Rows from block 3 of the encoder of a small image VQ-VAE, named by matrix and row number. Rows with one number belong to one neuron. Each number is 200 + 30 x the weight over its row's rms, rounded and kept within 0 to 999. All counts start at 0.
After each neuron's rows are labels from the 100 images, of 14848, where the neuron reaches its highest value: "strongest on" is what is common among them. Only what is clearly more common there than usual is listed. The data: telescope images of galaxies (Galaxy Zoo DECaLS).
# fc1: MLP up (encoder.blocks.3.mlp.fc1.weight, 320x80), inputs 0-39
# fc2: MLP down (encoder.blocks.3.mlp.fc2.weight, 80x320, transposed), outputs 0-39

fc1.182,211,186,218,204,227,147,204,184,169,196,151,218,193,216,215,203,190,203,187,164,185,217,223,209,251,212,250,196,139,222,179,173,168,241,215,172,232,171,216,176
fc2.182,231,165,239,224,191,166,195,206,161,234,188,159,247,239,146,191,195,211,168,200,193,226,196,194,230,199,230,171,140,191,160,192,174,176,260,200,216,152,190,231
strongest on: spiral arms: yes

fc1.76,204,171,189,173,201,234,218,222,179,197,159,220,198,167,184,188,220,187,182,179,212,213,220,248,262,198,235,192,245,170,230,210,204,211,223,211,174,206,175,229
fc2.76,204,222,168,278,201,197,194,171,201,187,184,236,224,218,235,212,215,188,217,190,188,240,206,264,238,206,206,182,160,231,203,215,225,221,192,173,185,209,217,242
strongest on: shape: featured or disk

fc1.110,237,195,232,171,186,175,171,214,186,192,214,193,271,200,204,153,221,197,177,170,206,244,197,280,209,173,181,214,185,123,255,205,209,216,187,255,209,224,205,193
fc2.110,212,189,183,176,216,184,232,204,204,217,202,143,180,213,173,190,199,190,215,225,217,192,256,226,185,216,201,153,266,290,221,222,158,193,196,221,221,187,205,207
strongest on: shape: featured or disk; edge-on disk: no; spiral arms: yes

fc1.251,174,210,265,199,110,184,208,186,178,158,166,217,202,151,222,172,185,206,167,188,209,190,222,131,186,241,199,201,193,204,156,204,209,170,207,196,208,212,175,187
fc2.251,151,214,190,153,182,222,191,164,185,233,186,183,154,157,231,225,132,220,215,193,222,148,216,211,212,202,215,143,173,243,205,219,208,227,159,188,171,219,169,152
strongest on: shape: featured or disk

fc1.206,159,231,149,174,171,241,237,183,215,152,197,181,233,170,192,293,212,205,245,209,223,187,155,163,199,217,254,209,194,210,233,167,238,247,188,192,201,218,228,174
fc2.206,259,205,271,199,192,168,184,225,200,178,213,178,211,224,130,208,217,208,176,206,205,199,194,185,214,218,212,206,231,226,165,181,138,216,188,203,268,218,180,181
strongest on: bar: no

fc1.80,217,134,151,175,171,185,198,111,165,133,242,239,225,243,166,255,194,216,214,202,181,158,211,225,224,156,243,171,198,189,195,172,176,159,182,192,208,187,179,231
fc2.80,240,236,157,145,154,210,218,240,209,150,195,231,189,197,250,200,171,214,199,232,187,234,187,220,222,245,195,202,237,226,186,172,240,206,190,253,198,248,189,193
strongest on: edge-on disk: yes

fc1.93,239,186,184,185,173,189,240,218,167,232,182,158,227,214,217,188,227,228,230,235,197,202,194,161,229,183,246,182,174,234,208,166,236,212,230,177,195,115,199,164
fc2.93,227,200,150,165,218,206,186,213,178,171,195,199,224,193,220,192,206,235,172,203,199,158,217,154,188,170,247,229,218,175,232,194,232,202,287,205,169,188,186,162
strongest on: spiral arms: yes

fc1.3,183,185,218,266,193,122,201,193,182,194,201,226,147,201,205,157,208,222,248,244,192,202,197,234,152,145,206,145,197,176,161,202,192,235,204,181,217,197,216,186
fc2.3,211,230,182,162,199,199,191,187,203,191,194,196,226,219,204,207,235,186,184,196,222,233,224,231,248,180,187,179,240,253,169,246,205,183,182,201,202,248,192,170
strongest on: edge-on disk: yes; roundness: cigar-shaped

fc1.0,159,231,244,216,157,134,214,165,234,191,168,224,205,201,200,214,188,191,134,237,174,222,192,197,181,135,202,172,170,205,206,207,189,227,233,173,271,167,203,191
fc2.0,187,191,247,163,190,178,164,182,229,201,207,245,187,180,221,205,198,221,204,234,206,176,271,215,214,218,174,204,203,213,210,210,181,179,160,206,151,229,201,187
strongest on: edge-on disk: yes; roundness: cigar-shaped

fc1.130,264,194,170,214,165,204,193,166,173,195,180,181,173,222,152,231,147,191,304,195,250,208,252,195,190,247,218,171,161,215,190,173,179,167,190,209,219,212,184,183
fc2.130,207,185,179,109,234,241,245,209,197,181,221,243,191,231,192,200,215,158,262,209,214,209,198,214,210,228,153,154,204,198,233,123,192,221,182,186,187,193,198,169
strongest on: edge-on disk: no; spiral arms: yes

fc1.232,200,144,169,226,190,220,224,171,205,160,214,154,251,178,199,199,157,207,196,238,178,185,199,265,186,209,259,203,213,182,139,231,260,142,188,182,156,159,194,145
fc2.232,176,219,196,159,181,204,184,227,212,199,202,159,177,163,163,173,197,217,209,181,254,218,206,204,239,145,234,168,211,143,190,225,195,180,229,166,256,213,179,198
strongest on: roundness: cigar-shaped

fc1.24,186,183,200,184,195,242,201,177,188,175,186,198,192,201,159,217,253,219,238,217,174,157,160,216,189,207,167,171,216,201,191,216,226,237,187,165,187,221,219,224
fc2.24,211,235,248,218,211,196,209,160,239,239,232,182,237,230,202,203,242,170,234,201,190,184,199,231,236,208,152,210,216,178,161,180,237,188,231,162,161,199,230,240
strongest on: shape: featured or disk; edge-on disk: yes

fc1.195,197,180,229,210,157,134,233,181,232,139,138,190,201,176,205,234,180,207,188,222,191,235,159,262,175,167,240,228,170,217,223,190,200,188,201,207,218,189,217,253
fc2.195,227,206,201,208,184,198,204,191,211,210,231,229,242,159,231,201,207,199,217,166,254,215,212,226,194,211,226,247,193,187,201,180,245,194,230,200,191,152,192,206
strongest on: merging: merger

fc1.243,198,196,140,195,190,197,223,232,222,212,211,196,262,206,239,194,217,269,183,241,199,175,174,214,193,201,172,199,217,222,249,202,216,217,209,215,217,158,226,190
fc2.243,216,201,202,246,215,247,197,193,203,229,271,162,203,214,168,268,243,160,215,181,227,222,136,262,170,186,177,220,262,190,200,211,180,241,181,218,188,166,234,194
strongest on: spiral arms: yes

fc1.158,188,205,224,184,198,231,171,162,176,162,182,172,215,213,214,249,192,175,215,204,145,210,198,191,203,213,162,216,208,174,197,236,187,178,208,250,175,155,194,156
fc2.158,185,178,216,250,195,165,194,255,184,185,172,163,223,160,215,184,207,277,189,195,168,180,178,234,170,246,220,193,222,263,177,201,167,177,173,187,259,194,179,185
strongest on: shape: featured or disk; edge-on disk: no; spiral arms: yes

fc1.263,213,137,216,195,199,248,183,205,156,157,204,161,224,141,230,213,186,219,166,197,143,184,184,209,164,230,172,214,165,205,203,209,232,153,231,207,216,161,197,152
fc2.263,221,191,243,226,194,199,215,215,185,191,185,154,193,193,195,231,204,242,193,201,195,204,215,259,162,164,160,226,175,208,185,205,176,143,146,177,203,189,227,186
strongest on: spiral arms: yes

fc1.16,192,206,170,173,172,171,211,206,238,203,192,173,195,249,190,247,206,193,171,161,217,214,178,185,197,236,194,201,248,171,188,185,189,228,146,202,176,218,147,185
fc2.16,159,270,161,184,199,225,230,210,236,129,264,216,251,170,181,199,210,187,194,201,222,186,176,224,159,207,232,183,187,231,254,205,178,187,288,202,185,217,168,205
strongest on: edge-on disk: no; spiral arms: yes

fc1.32,202,205,196,218,192,219,184,183,189,114,241,183,165,228,202,200,179,244,233,249,206,133,208,181,172,222,169,157,201,193,188,225,202,207,162,150,219,224,218,259
fc2.32,166,178,217,97,206,169,217,199,193,183,188,175,248,211,218,228,200,164,165,210,186,226,181,200,146,177,203,234,271,190,170,190,215,209,197,185,204,217,186,177
strongest on: shape: featured or disk

fc1.131,225,145,183,176,188,164,213,236,188,220,183,225,205,194,146,199,133,194,205,244,241,180,242,201,236,238,208,177,183,206,200,239,217,234,216,215,218,214,159,209
fc2.131,178,224,242,119,203,191,222,219,128,169,205,206,226,201,214,213,228,222,196,192,195,239,272,251,188,257,195,247,202,186,238,162,205,171,227,202,154,190,185,207
strongest on: edge-on disk: no

fc1.157,180,160,210,193,215,253,236,177,170,173,235,167,205,251,224,152,227,226,238,180,182,171,244,193,176,184,248,184,242,229,243,192,180,150,204,191,171,189,184,210
fc2.157,152,259,202,170,210,127,236,207,156,198,130,205,145,182,229,191,213,206,220,250,223,205,198,241,199,133,216,197,222,211,254,214,193,169,236,156,193,228,199,234
strongest on: shape: featured or disk; edge-on disk: no; bulge size: small

fc1.220,198,201,185,239,247,261,190,235,212,164,223,222,193,247,234,152,178,219,231,164,172,179,185,175,163,202,184,168,161,148,189,213,192,201,180,206,179,196,194,143
fc2.220,143,155,263,166,216,191,231,194,231,159,165,177,212,155,236,241,237,185,176,231,218,199,176,177,217,199,242,176,214,203,209,215,191,174,234,199,184,203,187,164
strongest on: shape: featured or disk; edge-on disk: no; spiral arms: yes

fc1.124,180,231,186,143,172,227,267,195,222,197,181,162,182,184,165,228,182,205,299,143,258,175,218,176,178,206,215,208,218,177,228,263,223,192,194,176,257,234,207,177
fc2.124,229,150,217,223,227,123,160,203,227,223,169,200,161,248,225,210,198,255,217,270,263,251,226,245,205,189,227,151,205,194,207,210,185,186,210,196,196,210,203,167
strongest on: shape: featured or disk; edge-on disk: no; bulge size: small

fc1.221,204,227,188,201,184,226,192,169,247,210,252,185,182,201,259,173,177,188,163,198,182,133,171,158,192,215,226,184,160,179,243,191,235,203,150,201,171,188,220,229
fc2.221,146,162,243,167,211,201,177,167,179,182,233,167,180,251,200,234,234,208,177,158,266,249,196,205,147,147,193,202,211,173,230,220,230,212,199,224,178,211,203,262
strongest on: shape: featured or disk; spiral arms: yes

fc1.27,224,203,186,204,229,162,185,237,216,204,174,166,223,223,178,192,126,183,240,227,261,187,229,171,203,242,168,172,173,179,200,204,206,236,168,200,209,188,168,203
fc2.27,201,161,205,117,161,207,219,225,254,200,272,203,172,205,182,206,251,149,211,198,151,177,185,180,148,195,218,223,221,174,181,174,202,218,220,196,169,201,191,202
strongest on: edge-on disk: no; spiral arms: yes

fc1.137,233,226,210,230,227,182,213,160,160,196,209,156,190,184,221,210,210,140,276,231,151,195,200,227,204,213,189,213,204,171,223,211,208,153,172,235,85,207,196,237
fc2.137,259,207,134,211,200,190,213,235,200,177,164,241,189,178,148,157,217,207,224,149,225,215,188,167,203,228,210,156,181,191,203,177,233,199,164,190,183,201,156,148
strongest on: edge-on disk: no; spiral arms: yes

fc1.210,176,165,197,217,210,238,216,228,200,184,219,152,206,172,238,155,189,134,179,196,241,190,118,207,149,184,177,243,212,187,240,228,195,180,262,223,168,232,191,213
fc2.210,245,196,229,134,199,206,279,207,206,152,238,205,181,181,161,233,209,202,211,226,239,239,219,181,141,191,183,177,195,157,171,171,158,171,210,182,174,216,193,166
strongest on: spiral arms: yes

fc1.268,200,187,213,211,223,201,231,167,130,196,192,166,220,180,248,114,204,160,246,199,185,150,245,208,222,211,171,226,196,171,196,189,241,180,155,246,224,159,159,211
fc2.268,219,229,181,187,219,188,209,238,192,212,155,274,175,176,241,185,172,177,173,215,281,191,244,194,175,147,220,209,209,251,219,233,188,178,216,216,235,236,208,151
strongest on: shape: featured or disk; edge-on disk: no; spiral arms: yes

fc1.270,226,210,242,237,180,216,214,238,192,190,227,247,156,266,241,182,212,194,237,196,278,203,246,144,180,185,127,225,229,145,203,213,235,154,178,241,206,221,142,153
fc2.270,171,190,222,163,212,217,255,206,207,154,192,209,162,207,251,200,245,205,241,151,238,237,228,214,172,218,252,166,262,211,243,247,259,225,254,164,157,199,214,213
strongest on: shape: featured or disk; edge-on disk: no; spiral arms: yes

fc1.319,201,117,211,228,215,156,244,218,212,236,179,209,203,175,180,196,123,186,192,188,226,212,197,171,163,217,182,199,180,229,208,203,212,224,226,212,187,255,193,210
fc2.319,255,177,177,134,185,156,185,228,225,183,206,171,183,167,166,227,245,206,205,166,149,169,128,186,190,189,211,151,197,220,206,186,211,201,198,179,137,190,214,202
strongest on: edge-on disk: no; spiral arms: yes

fc1.280,216,150,199,158,208,246,180,177,168,149,217,205,191,183,183,186,215,188,249,192,197,207,208,163,227,193,218,165,174,160,233,189,191,234,172,198,166,192,261,230
fc2.280,176,254,200,168,216,191,161,223,238,189,149,194,214,213,184,201,191,188,182,233,245,189,205,165,276,248,202,182,186,212,200,167,182,200,166,200,189,236,183,191
strongest on: shape: featured or disk; edge-on disk: no; spiral arms: yes

fc1.143,204,204,159,182,200,167,206,150,170,206,239,182,163,136,155,256,165,248,225,235,208,240,192,191,206,163,211,182,222,175,231,219,203,177,268,218,188,180,185,227
fc2.143,199,246,149,234,191,232,190,210,180,212,235,188,223,167,163,254,178,174,203,215,253,250,202,234,212,220,168,168,185,231,212,242,219,162,153,211,233,168,213,190
strongest on: shape: featured or disk; spiral arms: yes; bulge size: small

fc1.176,208,218,177,217,215,200,206,186,199,177,210,225,244,209,192,176,183,195,195,184,164,278,198,239,153,229,247,216,174,225,215,149,211,178,224,130,199,188,165,217
fc2.176,183,235,199,184,233,218,167,133,212,151,214,202,168,197,240,230,209,154,202,208,219,157,233,217,223,221,225,200,246,215,222,179,211,162,184,178,186,221,180,191
strongest on: edge-on disk: yes; roundness: cigar-shaped