config.toml
encoder_arch = "convnext"
model = "image VQ-VAE"
dataset = "telescope images of galaxies (Galaxy Zoo DECaLS)"
train_examples = 88335
image_size = 48
crop_scale_min = 1
horizontal_flip = true
translate = 0.12
bottleneck = "vq"
downsampling_factor = 8
encoder_isotropic = false
encoder_norm = "layernorm"
encoder_activation = "relu"
encoder_mlp_ratio = 4
encoder_inner_norm = false
encoder_patch_size = [2, 2]
encoder_depths = [5, 5, 5]
encoder_widths = [80, 160, 320]
encoder_kernel_size = 7
loss = "mse"
latent_channels = 32
decoder_norm = "groupnorm"
decoder_activation = "silu"
decoder_weight_standardization = false
decoder_widths = [32, 64, 128, 128]
decoder_blocks_per_level = 2
decoder_block = "basic"
decoder_attention = false
decoder_upsampling = "nearest_conv"
codebook_size = 1024
init = "torch_default"
residual_init = "scaled_by_depth"
optimizer = "normuon"
muon_scale = "match_rms_adamw"
learning_rate = 0.0046
momentum = 0.95
nesterov = true
orthogonalizer = "newton_schulz_5"
adamw_lr_other_params = 0.0027
max_grad_norm = 1.0
adaptive_grad_clip = 0.1
max_steps = 8600
batch_size = 256
epochs = 24.9
lr_schedule = "wsd"
decay_fraction = 0.3
final_lr_fraction = 0
warmup_steps = 170
weight_decay = 0.06
adamw_weight_decay_other_params = 0
Rows from block 3 of the encoder of a small image VQ-VAE, named by matrix and row number. Rows with one number belong to one neuron. Each number is 500 + 25 x the weight over its row's rms, rounded and kept within 0 to 999. All counts start at 0. Numbers have three digits each.
After each neuron's rows are labels from the 100 images, of 14848, where the neuron reaches its highest value: "responds to" is what is common among them. Only what is clearly more common there than usual is listed. The data: telescope images of galaxies (Galaxy Zoo DECaLS). In brackets: how many of the 100.
# fc1: MLP up (encoder.blocks.3.mlp.fc1.weight, 320x80), inputs 0-39
# fc2: MLP down (encoder.blocks.3.mlp.fc2.weight, 80x320, transposed), outputs 0-39

fc1.8:471522484521512486503487514490502495520509514533454524502492504470502516485518523506532523458491462439532489478456468513
fc2.8:515517466519521483492482501504497498515474504513499494489508534484452535506486457529468504545455475485535502541482503524
responds to: shape: featured or disk (60); edge-on disk: no (52); bar: no (32)

fc1.84:524481491469499493494496505445484486478507553499487519432462476533508513524529511472496486457476521469452518500464526488
fc2.84:518546459512471460461515505519487489527453480506497510510499492545472509511494508489495500535502443491526468511501475474
responds to: shape: featured or disk (63); edge-on disk: no (55); bulge size: small (29)

fc1.311:494544513497502467474483475499472500488513518476503461451489524495494497478534516513437509473509518478489500488492455500
fc2.311:483472520522539537438495484464500494498493489501516446501512499505556538474531524490484518498535481495529505515475492498
responds to: edge-on disk: no (50); spiral arms: yes (41)

fc1.274:502475485509479468468515523473506513464488515499520513464475486476494472552518553470495470482503505492510489486529534481
fc2.274:512517549497514511449495499507522477499471513478448556485478535527497461567519495511450525504501469485512522473503500504
responds to: shape: featured or disk (63); edge-on disk: no (51); spiral arms: yes (40)

fc1.214:475482476482512487523485464516519519527520471520476532524496503533523548515506477547481472479478523495496475524449528491
fc2.214:462507501497526505461509478482456514487469533535494521523502478481488475526535451484482507548512493521504495515505472564
responds to: edge-on disk: no (52)

fc1.171:508525502530520508524527527499521466512529445509520488475491474486492468476525492540502506540498475462500492461537491480
fc2.171:483486494526541473483503486537481485520468520524542509481465501518495503541510512494509521491461499462489498496519490470
responds to: shape: featured or disk (64); edge-on disk: no (61); spiral arms: yes (50)

fc1.150:461517558469496479523486523492507525473483556506466500500528495480498517481506511483559520480505505506502512465517508476
fc2.150:491523495525508507468459503494452492490518472454506505482523517525507512457518522543472508481493512516505495540521509476
responds to: shape: featured or disk (64)

fc1.11:498490535490543524511541463488485487469502446500536515487511466502488505509520507538484496491503516456497538497462485501
fc2.11:502483505492478506504504527489511481456536477539523485496514500501480505570527483476505517529492482510505487495521513481
responds to: shape: featured or disk (65); spiral arms: yes (39)

fc1.246:513532430541484533473558501455547523467486501478503497501498464509518456471545498470512476478507500493508518493508499439
fc2.246:500510524449533510494489539469565506562543519477526493510519522495530486532476477516520498515541497479534517491508485493
responds to: shape: featured or disk (66); edge-on disk: no (52); spiral arms: yes (44)

fc1.183:498543494468484494512519478497527515509476432453524548475498516488463512436500501531459490498491492479529521491477537486
fc2.183:525490507493529523537495498522534510485471505504505494499564556503489508484509471523536491480490467470514524519502522544
responds to: edge-on disk: no (50); bar: no (30)

fc1.201:473507503503452526484477477527520480537480503453546500506503510465515515496491472509509520498499501514497479539526523507
fc2.201:491504493486493467528476518517492551492477518494484507506514479504498542516483487481530498486538511511494458461490495506
responds to: shape: featured or disk (64); edge-on disk: yes (45); roundness: cigar-shaped (32)

fc1.239:472497466522465532499518533506509505493506480504458458519507524532497494411514463432486483511525484517492521513467509491
fc2.239:493491503590492511489506472506434545506510515518496531528513564501537540499469490469504531478493533477526472507509497497
responds to: edge-on disk: no (52); spiral arms: yes (45)

fc1.31:482475489518499529500500503486546514520468473462461514548506538491474454478521479473466495522543515472524501487484503505
fc2.31:505500520497504498460515497487480516571502534549527498480502491500522468529523516504549526485509532481478487542517489493
responds to: shape: featured or disk (60); spiral arms: yes (42)

fc1.44:527470479472455501527482492512485499527517485485500489530498507592470554506510530483487471501486490511489533495499491488
fc2.44:483496476417527529513479457512527505531515499526492515484487489503505465494487513521532481524483488482501481529488506513
responds to: shape: featured or disk (66); edge-on disk: no (57); spiral arms: yes (48)

fc1.208:489507506508524519557496513484535518525478529456461488549493482507455496445502475510508472500523496470529511489484518514
fc2.208:465487472472479491488487513498461526484506545504502505501498535522523491478481505479529520470520498498469513520522500469
responds to: shape: featured or disk (79); edge-on disk: no (69); spiral arms: yes (58)

fc1.159:480469474455489461497506495502565479491475468495518498571478532469487472446536525484459503483503508535502532529486526498
fc2.159:524486508600463512480477503529451556498473547495489488495495539495521522542504515494529497530532481488501521518524527509
responds to: shape: featured or disk (70); edge-on disk: no (56); spiral arms: yes (44)

fc1.272:485550483508491523518497500487465473515473453496509441535489527512506512536511461488575543451500516494528505488486499531
fc2.272:471524513514497524485484472460527475502470531508476503497446486500503526514487476512554454488461511496486507519536496534
responds to: edge-on disk: no (50); spiral arms: yes (43)

fc1.148:476499481472483553532499506516482501496458489551458501536467523502535482482492484479547494507549526453471480477482531461
fc2.148:493482500504519440514532507493493497456526517539529525530554531526509516509518534475493480500500488496523482468499496469
responds to: shape: featured or disk (72); edge-on disk: no (69); spiral arms: yes (47)

fc1.2:548475495494508534518497485472492479520517555471551541540486490473491495516524545506488505489493492466508491562479470501
fc2.2:476503530508496530524517483528497525468543471533506513475505523524499512519459489494443473515504477493487460519521483522
responds to: shape: featured or disk (62); edge-on disk: no (54); bar: no (34)

fc1.237:512510481513501499460495518473440484542532500502481512433470544522474489544501503531482515531511497502508522516510513504
fc2.237:509539495500504537492489529509430565461500517488480526508498473441430520479496501472494466524473489510505496514508508494
responds to: shape: featured or disk (61); edge-on disk: no (53); spiral arms: yes (45)

fc1.83:478510498521549524510455499510522525512515533526444487514495471478502515509554489529472484474454542501470490495492516510
fc2.83:515543527494498507473501482496486481484480508506500505507529499521463517501541492481522491473517521515493487507482489522
responds to: shape: featured or disk (66); edge-on disk: no (61); spiral arms: yes (52)

fc1.127:494488484525483516484509515504540501572492471512509487449496475531474516528471492503510469517516511473517505511476502531
fc2.127:536523529510495516527503498457537515480496492484502502489527503515492494515512513478564537507450493517505452499494503515
responds to: edge-on disk: no (51); spiral arms: yes (41)

fc1.116:488499511465539492524498542500482539505475546487467457487516474508489481492479486495524469450534495485503503542499506526
fc2.116:480484508544544481456508493458525502485483453514472545502524503470504492543510548499550505532474477518493506498505528486
responds to: shape: featured or disk (60); edge-on disk: no (51); spiral arms: yes (41)

fc1.212:542439440543486510509475491507525528512505504504502502519500507488508511523475470514534502470484524478529531558486505522
fc2.212:486487524467505501540475542480554551491498510489473533494511504485495500519470533517485518526489522501515495523500495515
responds to: shape: featured or disk (61)

fc1.139:517481490453494470482528481518518452505509505468536480465523532542483500490498547508530467507488531484551528513468487490
fc2.139:538491476506519537558482474527457511478471493547561469494477506517475522491523490503496530522483505491493491476505525520
responds to: shape: featured or disk (61)

fc1.165:517466514489491514490482475532462529528517468501457520505504500526539482480509508465489443498525524489497504528480517459
fc2.165:523520523453500431535477489479492476490498475470520522507500482492470465497517523513541508513470496522516459464486545467
responds to: shape: featured or disk (63); edge-on disk: no (51); bulge size: small (28)

fc1.168:483519515522505519486502428463465474478465492499501526510484487525490492556496480501461485481533481484503514482500499538
fc2.168:513514499551512507532527508487518515526538502542488496495486490535488502503561550507496527454481487492509487509507486501
responds to: shape: featured or disk (68); edge-on disk: no (58); spiral arms: yes (44)

fc1.42:516485506480542486522503492498467503519469502490446489526466567500489538490502533497472474495494505545513524481511487507
fc2.42:492444515476508500498503511521519516531501514505516501466444503487508518470512537487488501482519547532516508451510482489
responds to: shape: featured or disk (67); edge-on disk: no (58); bulge size: small (28)

fc1.39:520534487470509454517506502488468510501462512493488494482489486529494487562454502555485489494498511528507468494490479564
fc2.39:507487498505506499469457490535507523514520538498518496471520487482523467488488486507518548523493501495471461514532491486
responds to: shape: featured or disk (64); edge-on disk: no (56); spiral arms: yes (39)

fc1.21:541496484485549511525477494526475479482478485497467458515498538512526518477540494469461500491500479570514534484499479505
fc2.21:490473496405489511496498470500537461498485498524501475460464484501480463474511486538539474499497545535484497466500495495
responds to: shape: featured or disk (63); edge-on disk: no (57); spiral arms: yes (46)